Weights of a small class-conditioned image flow-matching model: trained on retinal OCT scans (Kermany 2017).
Rows from block 4 of a small class-conditioned image flow-matching model, named by matrix and row number. Rows with one number belong to one channel. Each number is 200 + 40 x the weight over its row's rms, rounded and kept within 0 to 999. All counts start at 0.
After each channel's rows are labels from the 100 images, of 14848 (inputs lightly noised), where the channel reaches its highest value: "strongest on" is what is common among them. Only what is clearly more common there than usual is listed. The data: retinal OCT scans (Kermany 2017).
# convs0: first 3x3 conv (model.mid.0.convs.0.weight, 128x128x3x3, standardized in use, each kernel summed), inputs 64-127
# convs1: second 3x3 conv (model.mid.0.convs.1.weight, 128x128x3x3, standardized in use, transposed, each kernel summed), outputs 64-127

convs0.122,149,295,242,249,183,258,196,168,283,217,157,294,164,246,307,209,244,106,212,283,188,211,180,243,198,224,203,200,194,223,194,170,223,208,172,218,193,237,211,231,193,121,184,208,161,159,152,212,217,187,203,163,231,234,235,220,159,182,232,218,189,196,166,192
convs1.122,203,128,197,195,201,164,163,222,168,248,213,114,235,182,160,218,209,233,241,194,181,194,206,245,168,265,210,164,198,209,142,178,219,186,291,192,212,204,206,248,156,260,234,253,208,238,164,260,237,234,244,258,193,129,220,207,191,257,250,160,266,213,225,184
strongest on: finding: choroidal neovascularization

convs0.9,200,198,157,184,252,197,172,305,182,202,239,261,168,214,204,193,167,255,230,176,175,249,232,171,193,189,181,237,151,175,164,142,201,169,198,217,213,218,202,128,216,134,269,246,246,147,129,168,219,231,198,178,209,259,198,175,151,210,227,223,172,234,137,139
convs1.9,151,217,222,213,189,219,213,221,265,196,254,175,206,180,197,214,238,135,235,318,252,184,236,271,189,216,146,202,172,256,273,219,230,211,221,292,140,143,189,224,184,282,200,151,247,262,181,261,210,193,242,248,191,238,130,207,205,204,168,201,288,166,242,189
strongest on: finding: choroidal neovascularization

convs0.121,239,239,189,257,206,201,177,151,280,350,209,216,224,205,249,251,119,172,250,204,237,209,257,264,151,220,161,209,153,160,194,182,212,242,212,232,207,233,203,87,219,167,192,299,227,209,141,177,163,196,143,196,267,205,177,152,141,226,287,259,162,247,185,215
convs1.121,117,137,173,298,203,240,193,237,196,173,270,207,248,186,174,225,134,142,264,243,174,191,196,216,251,241,245,185,227,265,277,198,226,210,262,225,270,131,215,172,211,265,219,190,244,228,247,295,258,242,271,271,180,248,198,228,188,207,136,245,230,198,212,191
strongest on: finding: diabetic macular edema

convs0.115,225,257,239,202,155,225,126,145,272,277,163,287,168,137,253,217,187,132,209,261,197,212,150,323,138,202,232,275,204,180,198,198,245,229,245,234,180,221,181,153,161,186,218,280,200,245,133,279,243,218,159,241,232,236,182,147,226,209,231,195,205,249,252,204
convs1.115,166,169,142,224,195,203,187,190,190,173,267,228,279,201,170,159,173,174,202,227,125,251,143,218,201,254,256,149,167,217,196,206,186,158,242,198,223,196,260,177,242,286,236,223,266,242,163,246,253,135,251,270,243,227,224,225,136,230,207,194,205,178,131,179
strongest on: finding: choroidal neovascularization

convs0.66,132,210,223,276,197,177,210,128,194,160,222,179,180,189,258,197,209,234,232,179,170,178,203,296,163,177,174,127,271,208,193,180,219,223,241,169,212,243,232,280,173,219,219,207,247,251,182,248,202,245,235,210,168,216,231,201,254,260,208,193,296,187,299,200
convs1.66,131,171,192,200,269,204,226,159,233,242,225,200,186,178,281,168,158,187,216,165,223,161,267,261,192,206,189,196,216,138,128,217,141,222,154,194,139,299,237,151,220,150,181,146,177,134,192,200,194,168,154,157,214,222,275,239,143,253,209,228,163,146,190,185
strongest on: finding: choroidal neovascularization

convs0.35,197,172,241,145,149,210,225,173,180,165,208,283,157,244,196,186,201,187,190,197,155,132,219,193,207,199,193,194,226,233,158,195,255,175,161,271,179,103,275,256,190,249,170,139,264,228,240,165,201,166,191,142,158,178,174,289,263,215,166,110,198,193,269,237
convs1.35,215,282,181,209,233,206,201,100,186,194,184,195,166,198,229,148,143,174,167,156,226,215,200,202,189,203,209,168,203,191,202,212,233,185,184,209,160,221,239,249,208,193,124,172,148,214,201,138,147,125,175,192,179,185,208,145,227,201,246,176,196,184,223,177
strongest on: finding: diabetic macular edema

convs0.68,175,209,241,272,193,150,218,208,199,209,178,314,173,231,197,146,148,191,152,238,192,212,180,269,142,203,254,242,190,218,201,182,231,279,167,199,252,218,211,179,204,184,258,169,236,182,222,250,261,238,224,184,196,286,185,274,239,192,195,241,180,246,193,243
convs1.68,181,224,224,250,218,156,185,137,240,225,216,184,230,170,293,196,179,184,236,163,188,242,357,305,185,172,188,216,205,195,233,204,157,240,288,218,183,281,246,263,250,177,204,193,218,202,214,232,179,219,198,218,242,237,252,212,183,213,236,236,251,241,235,169
strongest on: finding: choroidal neovascularization

convs0.107,138,252,132,218,193,251,176,190,222,231,269,190,228,297,305,287,205,192,237,194,250,208,213,249,142,229,152,160,144,196,215,182,187,136,217,191,296,219,181,218,156,197,169,209,253,232,162,283,207,200,173,206,255,183,238,157,162,249,212,251,235,202,98,156
convs1.107,124,205,146,208,286,205,209,226,200,180,172,280,201,186,173,201,219,179,219,207,210,134,122,216,205,191,176,196,271,167,182,242,196,218,219,241,266,140,211,234,172,195,248,180,226,203,275,199,269,205,147,149,215,242,203,232,255,243,196,225,163,148,187,132
strongest on: finding: choroidal neovascularization

convs0.106,173,241,262,124,169,196,185,211,215,255,214,221,193,222,192,219,199,216,154,231,144,180,247,249,185,166,196,252,154,190,196,105,170,225,216,144,158,193,165,201,193,153,241,197,224,238,187,250,240,232,228,228,193,243,200,186,246,209,187,183,264,218,273,221
convs1.106,190,197,154,198,205,198,213,129,212,218,212,168,200,192,230,171,198,180,159,192,207,241,193,245,198,198,241,157,205,200,153,198,217,226,212,225,157,214,210,241,248,254,223,209,190,247,195,206,224,149,249,147,214,201,223,175,238,231,208,193,265,196,263,149
strongest on: finding: choroidal neovascularization

convs0.78,202,182,175,117,113,152,45,202,261,211,155,205,141,166,232,237,199,212,176,207,297,122,197,237,206,176,215,206,226,210,206,164,136,228,192,202,225,222,125,223,203,125,160,206,160,214,209,129,135,235,204,190,178,193,224,116,118,167,241,209,211,197,223,203
convs1.78,151,218,117,254,241,232,253,140,133,167,175,216,169,198,246,155,268,154,223,182,214,215,152,165,206,157,209,158,238,202,173,242,263,188,211,140,187,242,192,185,171,267,264,161,237,240,191,212,260,195,205,217,204,214,188,176,254,189,193,212,219,149,200,154
strongest on: finding: diabetic macular edema

convs0.39,208,182,252,143,147,203,225,177,218,133,198,274,180,261,163,226,194,231,230,184,180,108,242,185,196,228,147,212,210,184,136,225,246,176,153,254,191,140,279,245,166,232,194,150,266,189,233,131,213,200,136,172,187,213,143,260,293,195,191,168,177,208,274,248
convs1.39,211,287,190,222,245,199,193,118,234,209,190,193,179,198,226,119,115,168,188,175,243,206,211,215,201,227,236,177,225,179,202,221,213,189,185,216,161,199,228,231,194,161,104,144,166,194,220,146,129,142,183,214,167,182,181,146,221,204,236,168,180,160,221,195
strongest on: finding: diabetic macular edema

convs0.81,216,225,272,140,157,178,144,188,237,238,216,259,203,204,218,251,215,187,221,221,238,225,240,232,194,213,188,216,183,192,211,113,166,233,186,207,191,227,179,199,205,170,200,252,226,275,216,162,184,177,182,144,211,243,202,198,167,219,209,239,220,191,220,209
convs1.81,175,216,147,228,202,202,202,200,193,195,197,177,230,177,216,226,280,177,210,197,202,214,201,225,218,179,200,176,249,218,156,210,248,174,244,251,169,226,251,228,228,251,202,195,150,225,175,173,164,167,201,197,178,213,255,173,213,231,208,184,261,166,262,132
strongest on: finding: choroidal neovascularization

convs0.86,191,224,278,211,228,242,220,188,184,213,205,303,183,229,215,232,247,180,159,232,230,238,208,182,200,195,206,230,202,225,183,219,197,340,184,172,201,134,198,206,212,195,244,169,224,242,234,163,243,178,195,125,322,241,140,336,185,182,201,151,165,198,223,268
convs1.86,221,159,220,190,170,171,175,188,194,218,263,185,206,225,228,216,267,219,255,211,192,195,234,245,197,193,215,208,220,221,265,192,185,159,246,245,200,299,266,181,247,211,208,214,207,214,201,175,123,166,183,214,131,229,287,106,224,190,238,188,267,182,219,131
strongest on: finding: choroidal neovascularization

convs0.76,166,215,174,210,187,194,221,164,97,219,200,246,218,260,303,277,213,159,157,240,236,254,194,250,192,231,259,141,152,233,173,153,207,203,261,190,254,179,183,211,130,217,238,236,255,187,212,273,195,237,217,204,194,215,157,190,220,153,252,215,208,208,205,246
convs1.76,181,196,234,215,142,158,164,159,215,151,181,223,176,195,208,163,249,185,164,214,233,123,207,254,214,107,127,227,254,187,171,231,197,200,192,265,159,267,239,301,258,188,180,153,139,200,256,156,187,146,166,122,243,221,293,202,182,254,227,175,203,190,226,169
strongest on: finding: choroidal neovascularization

convs0.98,184,196,313,147,220,176,201,190,244,168,279,217,186,166,166,135,229,173,217,147,203,167,178,216,185,159,188,156,227,221,180,243,251,197,227,217,137,152,159,182,223,277,227,156,197,228,262,166,190,219,216,270,214,232,113,258,218,190,197,167,213,221,203,224
convs1.98,275,206,224,209,200,209,231,245,192,242,221,174,236,228,202,278,171,228,207,221,158,245,216,200,226,247,243,213,166,256,297,149,185,156,204,219,199,173,220,208,130,205,145,207,161,203,162,228,169,208,239,207,127,143,219,175,141,199,189,182,210,268,168,257
strongest on: finding: diabetic macular edema

convs0.125,178,174,270,205,181,245,177,163,187,201,238,218,192,208,256,195,132,246,150,277,230,212,270,325,233,241,222,231,269,133,280,163,186,221,164,209,262,204,188,203,171,111,196,191,309,207,252,243,248,219,210,233,221,218,206,136,204,173,218,211,203,180,194,236
convs1.125,162,223,176,207,207,226,213,138,201,246,312,109,186,164,187,166,176,188,277,140,229,228,240,205,229,185,192,144,208,191,157,192,216,147,204,184,138,300,221,191,184,255,183,162,199,225,169,229,194,159,168,195,190,225,274,172,205,241,148,209,228,133,202,138
strongest on: finding: choroidal neovascularization

convs0.85,225,209,142,189,224,183,194,209,251,206,206,225,179,264,234,298,208,157,182,234,270,224,238,221,219,247,183,212,176,201,203,146,196,197,232,172,238,173,173,192,178,161,198,247,193,197,203,207,195,209,224,191,270,197,179,262,118,185,251,215,191,218,144,271
convs1.85,151,216,204,211,168,244,188,187,163,188,184,273,170,203,207,167,309,191,233,158,218,176,149,204,198,131,194,184,267,206,208,226,237,238,287,201,223,244,239,229,186,243,286,179,235,238,229,218,274,236,145,236,208,249,307,131,299,261,201,201,285,165,240,129
strongest on: finding: choroidal neovascularization

convs0.100,220,249,98,112,138,116,98,220,287,201,148,257,172,140,179,230,211,181,181,202,238,126,173,218,250,163,253,276,176,190,201,151,227,210,217,212,192,205,179,184,207,164,248,210,170,241,203,210,177,219,224,224,197,222,207,160,154,217,218,217,177,242,235,211
convs1.100,158,174,151,223,211,185,225,114,195,210,208,222,225,189,215,167,216,156,193,161,180,235,217,210,228,196,239,178,219,200,148,236,222,203,239,181,189,223,239,184,202,271,255,185,182,244,193,175,234,150,237,184,229,209,212,193,226,215,199,192,236,166,235,149
strongest on: finding: diabetic macular edema

convs0.116,222,206,176,133,245,189,233,136,245,268,250,201,221,208,230,256,229,220,234,180,232,180,264,211,227,243,182,144,247,196,270,140,149,123,194,183,164,254,233,160,185,183,179,191,192,180,171,201,154,189,187,246,120,185,212,149,102,167,240,173,166,173,138,202
convs1.116,159,184,190,146,201,179,232,178,209,192,212,139,166,170,179,133,236,165,118,163,202,229,237,128,195,111,169,187,173,192,153,198,190,257,176,195,159,227,178,208,232,201,247,182,148,196,224,174,235,168,202,134,216,231,233,216,198,234,119,207,228,199,237,159
strongest on: finding: diabetic macular edema

convs0.103,151,204,232,219,196,276,202,201,150,172,152,178,215,311,260,245,239,212,224,187,230,210,288,255,200,193,287,170,189,224,231,151,258,194,186,231,301,255,218,272,202,128,241,168,278,226,231,267,202,193,263,261,255,217,193,213,263,193,219,215,239,203,208,233
convs1.103,234,152,257,229,177,221,139,210,232,217,221,119,202,190,116,206,187,246,225,245,283,148,198,242,225,214,147,183,173,201,165,205,208,204,186,232,108,216,250,236,184,232,179,163,156,180,164,205,221,161,161,166,200,131,217,171,193,278,180,166,234,143,236,178
strongest on: finding: diabetic macular edema

convs0.112,175,208,223,206,205,160,188,186,273,212,204,191,192,229,231,176,132,230,198,252,282,169,180,313,227,237,182,211,187,177,243,199,186,213,117,193,266,177,219,180,152,162,176,142,245,155,268,179,195,188,139,222,185,215,182,149,188,146,208,225,118,168,162,177
convs1.112,171,210,136,179,146,196,199,174,172,223,268,117,169,148,213,136,238,159,239,163,174,256,314,172,184,111,153,188,207,215,244,145,208,207,236,192,182,293,142,230,192,267,208,217,182,237,187,254,233,174,232,198,201,248,236,190,146,219,122,216,241,229,243,168
strongest on: finding: diabetic macular edema

convs0.118,148,246,270,150,175,130,239,157,214,192,253,230,177,138,184,121,207,220,174,227,138,226,139,218,217,169,212,197,223,219,184,161,234,235,172,226,145,215,172,162,245,234,237,184,180,187,226,202,196,165,174,215,204,237,186,224,238,120,166,203,185,239,213,173
convs1.118,302,162,275,167,185,193,187,263,196,214,232,221,186,237,180,242,250,239,190,197,200,218,233,229,188,238,202,281,224,188,304,129,147,199,203,161,149,241,147,158,200,169,213,246,192,179,199,174,143,228,166,159,189,182,151,145,198,102,192,223,220,257,207,218
strongest on: finding: diabetic macular edema

convs0.114,132,168,235,197,158,219,206,220,219,164,129,218,201,261,174,172,147,218,257,253,217,164,232,236,191,203,205,277,179,209,172,203,216,189,106,180,270,173,178,225,147,180,139,153,213,196,192,180,206,172,222,176,177,208,166,201,216,191,167,205,192,166,233,210
convs1.114,240,126,214,198,221,194,184,152,157,250,204,121,176,186,264,216,208,178,276,167,161,224,287,234,187,257,203,167,167,206,258,203,240,255,252,197,198,323,222,187,264,282,221,254,178,233,165,241,254,228,192,217,224,220,220,208,242,194,253,270,254,249,235,165
strongest on: finding: diabetic macular edema

convs0.113,177,161,208,157,212,187,159,141,224,217,238,175,203,191,184,187,193,310,257,178,235,200,242,267,157,156,159,132,258,163,224,199,192,141,203,197,212,172,159,185,120,158,143,183,235,205,203,104,145,221,135,265,135,208,195,86,203,189,189,170,208,124,174,165
convs1.113,147,224,155,230,236,245,233,168,188,203,191,95,183,131,198,178,173,194,195,183,204,243,189,104,234,226,232,112,193,217,197,196,215,206,141,237,180,206,186,221,152,225,205,125,175,188,178,249,244,164,237,218,169,161,189,201,110,252,165,205,162,172,178,147
strongest on: finding: diabetic macular edema