A small class-conditioned image flow-matching model, trained from scratch.
Model: 3.01M parameters, 64-pixel images, arch unet, norm groupnorm, activation gelu, widths [64, 128, 128].
Training: adamw at rate 0.002, batches of 256.
Data: trained on retinal OCT scans (Kermany 2017), 24607 training examples, 135.2 epochs.
Rows from block 6 of a small class-conditioned image flow-matching model, named by matrix and row number. Rows with one number belong to one channel. Each number is 500 + 25 x the weight over its row's rms, rounded and kept within 0 to 999. All counts start at 0. Numbers have three digits each. After the name is the row's rms in percent of the matrix's.
After each channel's rows are labels from the 100 images, of 14848 (inputs lightly noised), where the channel reaches its highest value: "strongest on" is what is common among them. Only what is clearly more common there than usual is listed. The data: retinal OCT scans (Kermany 2017). In brackets: how many of the 100.
# convs0: first 3x3 conv (model.decb.0.0.convs.0.weight, 128x256x3x3, standardized in use, each kernel summed), inputs 0-51
# convs1: second 3x3 conv (model.decb.0.0.convs.1.weight, 128x128x3x3, standardized in use, transposed, each kernel summed), outputs 0-63

convs0.54 116:498499456494501521511531496523484510478517504511492473483511492467498494422493421518544528521542551492494475469526514509499500498482476528478502452517532502
convs1.54 109:535500472515484487510499504498515485466490494506516489463513439490493536577519505506491497499461522483545465486506496500493486463491498522418552544511501497511481483492494521495496489484477519
strongest on: finding: normal (81)

convs0.107 104:573491536511519494434514533520423506510478482466498514507509488508495500500527551519534463412513515498487515529485460480510491491541553503519512494550480482
convs1.107 091:461512509505537495497483522480479499515505523497486528549485503480471476441511540518512498500536459508424513547485477497522512523520520550537483470525503547498517486509490522455497513512521455
strongest on: finding: normal (79)

convs0.121 099:549472508533547519475474533508425538503503505492504537495494520427509493460536508520506503509481507537509474474521452513514512471485542535504516488479495463
convs1.121 110:515570501550549496493523498497492482478514512510533493500446501515507540544554558508508495483509506488468495454497492495512490525484532502500536570508517485526525498544529491486497511476480491
strongest on: finding: choroidal neovascularization (68); finding: diabetic macular edema (30)

convs0.87 094:508494498457528489533484507529508515457460467491507527500498534521524469489557440508522509498538434534528488516468490526527521475487499520526475518538512490
convs1.87 085:480509496482468461483487486507481513500490509464518497527478516487467515473444539515492484479559499525537497485477505523494481582518481526553496478500518479481502509513528512502525521483517497
strongest on: finding: diabetic macular edema (33)

convs0.100 100:505510488517486512519515515495516497502507498497517540524524448515459509485452558512505500458515482493507518502498522490450496460510515494494494574509514511
convs1.100 086:509494491512490530485509489494499465454478493497476532461487462511499510478487536513489486519527490477530496473558522495543461512485535506503545543471499541466452550502553523498460509512513533
strongest on: finding: normal (95)

convs0.77 096:540503540476512449516531528484517487519523475475550530499500494461507492466496509484507472500503521513522477462495533508443522493501476481506453447525499488
convs1.77 105:520506497497497489515487533489492515483493472482489502469492485507468493551510488536498516473494533484546498470510529511474490479479480486434525531486530513557506490485477495500513486523528540
strongest on: finding: diabetic macular edema (58)

convs0.84 103:440492494441506492508497468494525464480494551531493521493543519503507471474470530495514527488477461481509463488506504488483498524454539529511462504480519483
convs1.84 094:479487478495462503507464506514534475435503486514470468455511458480476500539482476503501506512473515483547439511475505484484495490517506503433515497480504510523508500530546481507479506475498488
strongest on: finding: normal (88)

convs0.25 090:450525502479497555450463446524496507489481520537477540493531563500529492550494507485546496555478526502532493500530448485488461533503557524522490523548547522
convs1.25 103:467443473494523532478442521494499512495475505517497494466509500475460492528511471535484483500451495505548496536488493498498500493486505507501509514516512505569528484507538511548492510514494508
strongest on: finding: normal (78)

convs0.8 110:511486541538536490449521534511468553485505491523491539541525544464542491536551501497542504525491528505531470473527449510548492540542511531519536516512503475
convs1.8 109:546511490512490520515521477483481505508503521520488489456570480521501464538559466495461494525481511495504497526471482493464510509503496480467533510511508486526446541524510516502499504481486486
strongest on: finding: diabetic macular edema (56)

convs0.66 089:499443483460466464526500506506490522521480503502486479457472514511501515535496470496513474506479501484515536514477517456513491494524523504474466509517509475
convs1.66 111:504534530524489498496507498507483530541508488476567520538519560530479457470467486492518495492482482510503519511510501510526509535472469482517457450515496523485537539478460536508475498461538509
strongest on: finding: diabetic macular edema (61)

convs0.108 095:541515516506492549503511478522490532503476492475527455522519487467493473479467516487498492533499510528519518525471526498506501503486474494531529511479504447
convs1.108 104:519511511504484518512524470515520558501522558479473467508481537519519487499473524439465478483511508452467507482483508485515475456547492515517490512475459493480484533504480507507492529520471485
strongest on: finding: diabetic macular edema (62)

convs0.120 091:501508492544530486479485459471520516492473459499500495525498499528473491464543544524493515436517497506517509495523456480507536497498493514482510560483499507
convs1.120 115:461499476475500451480503501507503524502473509477515538520496486488484449440507512478535511493507516514503503536503494510515514521521504517518507521471505501503530515510528544427512513465517464
strongest on: finding: normal (98)

convs0.15 095:493508525446497465485460501506487525456502475549491536448559554481537467483504463492521484511460508483512503507509474496508496581488493478517508504510523489
convs1.15 078:489535539548559542515500497488514528493522487455516470529468506507505517546511511463510514472500482474477489508478529502524542508494520512486532504538501511515564525501482496505478537551536513
strongest on: finding: choroidal neovascularization (65)

convs0.90 105:486495509458533465502509502508524499499474510495497529485514506529532457541515534496481499473511494517511515504500489485474543511459480549519457487494491495
convs1.90 107:489474506458529453484497493518457503531513500470504536548522487474454503476471498507485488477543510518475474509510503481508498511539445505564476471487539510487534494510541487518541497506488491
strongest on: finding: normal (97)

convs0.113 094:474508428474486539533512437503509489485481494458510503501506478526451495507499511516540539476518495524531481480502477496480510432498570542458461517577509516
convs1.113 081:474506503456535474507530517498475521504525530483474528539523528504497535486519510491531464485563478479480507493505514504476493537519512517514492476476524510499489541531497500495550513483471479
strongest on: finding: diabetic macular edema (38)

convs0.10 107:500497537471542462437486490506423517479484454490444543471581535505508489502528500484472482491485506519511518504500447510522516511516516491525485499511502467
convs1.10 089:516539482477510533491494498481508509483541556506493498481469522482485486501527510494454496459494497520526480492502515519473527460518500479509534547466502532499495503536496503503553503556489560
strongest on: finding: diabetic macular edema (60)

convs0.75 134:489481478481466504507488484489482464469521478503459485478479501489488510465520497484489500466470461480470443461516494480492474505505556473476471447519483499
convs1.75 112:512496484524485518519498479494514463458477507508465500463522437504494510539505504480505491506469512482533467476508505498485474457498514490433563549485501497527471503499490484503491500526497511
strongest on: finding: diabetic macular edema (30)

convs0.48 095:495547482518507441515503447520504497501506466465537466476490497522498501487485463508535488516533545479510535501499541499496486464479445485480535473511509509
convs1.48 093:476506490498495480479508481487484533546491498491481502546504550498482482449491503500488529521559471490447503528522490482487481528522447477525463465494516530450512489471490520496521525467509468
strongest on: finding: drusen (44)

convs0.49 112:499485449451495476518461408489496524494501513512494488488508506475483486475522450495507505501467535488489460481520495494521453509470503490495473467502537508
convs1.49 104:548526499497512497537533502515487484510468540525483548510495472511508505518543501509534497511499505524510485472540488494485499512483536523499466521532512508494473522494505533509508460493512524
strongest on: finding: choroidal neovascularization (62)

convs0.29 106:505495513550529489528539526518486524488467495482472541550540534516508501482513534504508486486557450517522540532506481554546531519505540529526552534498514495
convs1.29 088:467532530505505501501487516468500490542544522499493531496494515478552504480488518522523498540538479523490510509491515512545549562487498487474505523534501500465542511497541514486465519523476525
strongest on: finding: choroidal neovascularization (94)

convs0.83 091:461481534489465475463406476519461473462499555494469476508495533496520496481509484483475519525433483515469489478535470488524485503510486498492494495421460489
convs1.83 105:532508502520512478544486487511523490456512472490558520460474464512542522513527487473542464503564510498527490478516482467498494469463521523493518525513524517485470495509480500464486440535489518
strongest on: finding: diabetic macular edema (29)

convs0.106 119:515511465485477480493469510467502492479473489439510491535485462516472425527493519524456470489525510479494509504480503509468490493464512457486536479515450523
convs1.106 134:534538494464504480522499501506493503491472494499556475503491509500544511480475500463468486530510469517490547510500480513511497484467474483525460472566485524467449510509489520505485505494480461
strongest on: finding: choroidal neovascularization (100)

convs0.53 098:475502527464509454526456511513513528508484493481505535482530528515516502505488510499524520504498557519530492510475519465545528503492454546516508500493539479
convs1.53 088:501475474551536500484516492493518495493501492507475493524513499493507475477530531511499525527513527497501521485510505501537544513432516512549488537506484521519466521470525531476521487517507513
strongest on: finding: drusen (34)

convs0.26 112:503537483453493450459465471495495536515479495507488493481507536503513473499465472466489482474494511483505490570516460505543447546495490512508524505458513458
convs1.26 119:457466482490475485504500513487532475491473475482494484522525511494510458416523490449488491541524479545475510515536506509522466521530542512512467482526486528479535488514472471483467514499499508
strongest on: finding: diabetic macular edema (42)

convs0.38 090:451497502516538502429475536538465500521493479541491503507523542467557527532497467495509516526532482516508500510496460514522482514522490512518514520546539504
convs1.38 091:515465513520495487494504485461454455501492491517481505491481465482548467514486522492523519550500511539517503470501517494534524532481470498512528517516496511532479486502541529566515502497510512
strongest on: finding: diabetic macular edema (35)

convs0.2 127:508480462512524557512532492501507528466495499523450487502522520474481554513549509502487492521493500522521493511516466509572508503516461497511531511434489509
convs1.2 119:504517509509507502490524547482494431502471509545480519509494536491507519484522499492485507510484518502543506513526480528559492503477514522529537521526511496520457506492518507548517529505510512
strongest on: finding: choroidal neovascularization (69)

convs0.98 091:502511503529519491461481518482497515514485504439483504514486446496506393488509546514480457464542532491527487476489488467506532481430508502509473527437496531
convs1.98 088:509467536504507482531459515530497484465449484484529473489465488479514542513446526491495521517529503482488472483478519465486491509535497516474505467529509482553473479504531476502470501489476511
strongest on: finding: diabetic macular edema (68)

convs0.0 101:519507474495517499540490506500537542479467536492509503522517482522463381515488483526552509514488512512527524489483518522532498489475534496524511521495500465
convs1.0 119:551477511465522504473538478508488508517518511529536515508526513490520499492461463519482503491558483494468456505492460455520481448514448485500501445507511515462510459497526491497436500495430448
strongest on: finding: drusen (57)

convs0.18 124:547521532498564455462496492521405534490474486535487558499551555476547459508495510502534507514511521563530512495497484526556528512494487523546520533510559427
convs1.18 113:448522524513500506484530488528494512497492538442506498491512503550512523486477519520511494522493513486468503468511531510500497509528485483513494484488489516478485507483431514475504501498499509
strongest on: finding: diabetic macular edema (54)

convs0.103 097:476484507536484546454535500557437528502503468520462521542559511467512507524482568512515561492469524519531503511513432493517536554525545556524516533505551465
convs1.103 092:537488510511469564485516469484537506479475531535473520504490464523510490563546459467484508485455506485530521473481514480492471499468540495481559481494500529503469504519470506491487514495486515
strongest on: finding: diabetic macular edema (65)

convs0.68 084:490516530507501483501471510485480467530504504480515500463468495498514462523527476473474460470498519488503501518482505461527460477482507498480471515466475487
convs1.68 112:483459510519473495470490477563511504494501525474492497510519548480495481450472524541516451505533503491464522480486505478479478526508494493548483431486481488514531472505494481472505424515497499
strongest on: finding: choroidal neovascularization (64); finding: diabetic macular edema (30)

convs0.63 113:469514520499517463504488479535520522475520490502521529505542498482558514479472474493513525535509580518494485492486527515513476535479493526550499440513547517
convs1.63 092:542498514513517486498500512506517438470479490520476466495496462480480511502493523518524546500460531519549526487519519483483530443490495527456549517531518508514547500558527518494466509531512526
strongest on: finding: diabetic macular edema (52)

convs0.58 105:461508477500491535465497484533499547507491463551470486502494525509500471522534531478531534453542489508496462540495454506537483518458502551495526494455567528
convs1.58 113:491486544473521478526505499522490550516518512522508500512488544478450519505476491516541541506530536492520499488539514484561529507496512523529479491467510487493510500501507510509546490465477528
strongest on: finding: normal (86)

convs0.70 090:482488480516480548469503516491470520480503506494484484515505500475518499442481556505523493473479474539521476472477493481518536542453552504506468477531489491
convs1.70 082:512475506505482488548533540480546477504533491504534475487522528485503518550495565520507474512457519469496520514516518548509488528541521517481565521516512491509527504525527508558540489555506519
strongest on: finding: choroidal neovascularization (73)

convs0.117 113:515481533462482490503484478540516534472474521522510522467500551493532449519462508496491429494531493527505468480505504460518473576486571487516480479575498450
convs1.117 103:457495521446567490526530523485497489501495500487541497480474506509517518468526512510493452500516513502473504463506453482485470478485519449492502517458509507486483495480511493459468505481443444
strongest on: finding: diabetic macular edema (42)

convs0.28 107:509513487518540582458469525515535532466473500551486494507493517497501490540521486515509501532518525529529493479508457525533517502494524506500536516491509508
convs1.28 113:486462502528518515488500492499534502532528548522483495526499489460461508510461512496484516525545512491468503504488519512487502554526526492495504492500490477538518469468532465515511524472464467
strongest on: finding: drusen (33)

convs0.12 088:505496451501527475490484497486466512507471485520497511515494507503468446503489528514527520523498489503524533492509460532543531505493526531477537551502515486
convs1.12 109:464483509527515520513475467503501520547490450467489479504541501524473461500495507514516507483519497539484470514522539511528520529485510516463512486559466511549551472486525489504464505471538478
strongest on: finding: diabetic macular edema (63)

convs0.73 094:504511491523505503458503484490392482496487495518465521521498490517474517539477528537515517483532491526510481496504432499463502516510504540537490485504530473
convs1.73 092:459526510501490494506493526504512479511543460506525500480457489511521506465518483533525512485508514463447465481478517502472485554462482479493510456487478488497542493493473464443485494547510503
strongest on: finding: choroidal neovascularization (63)

convs0.45 106:523497491524527491470470510456488519489494464486489472496477479499516494472510505473432502533506541492507458500485505523537503497496501496498516465482472474
convs1.45 098:469491523520525513496499497567523507513483505515511506523543542447486506502510538505468557523518523500502491496557509500507543525518496532512466508555525490476494505470510470472540491464529493
strongest on: finding: choroidal neovascularization (65)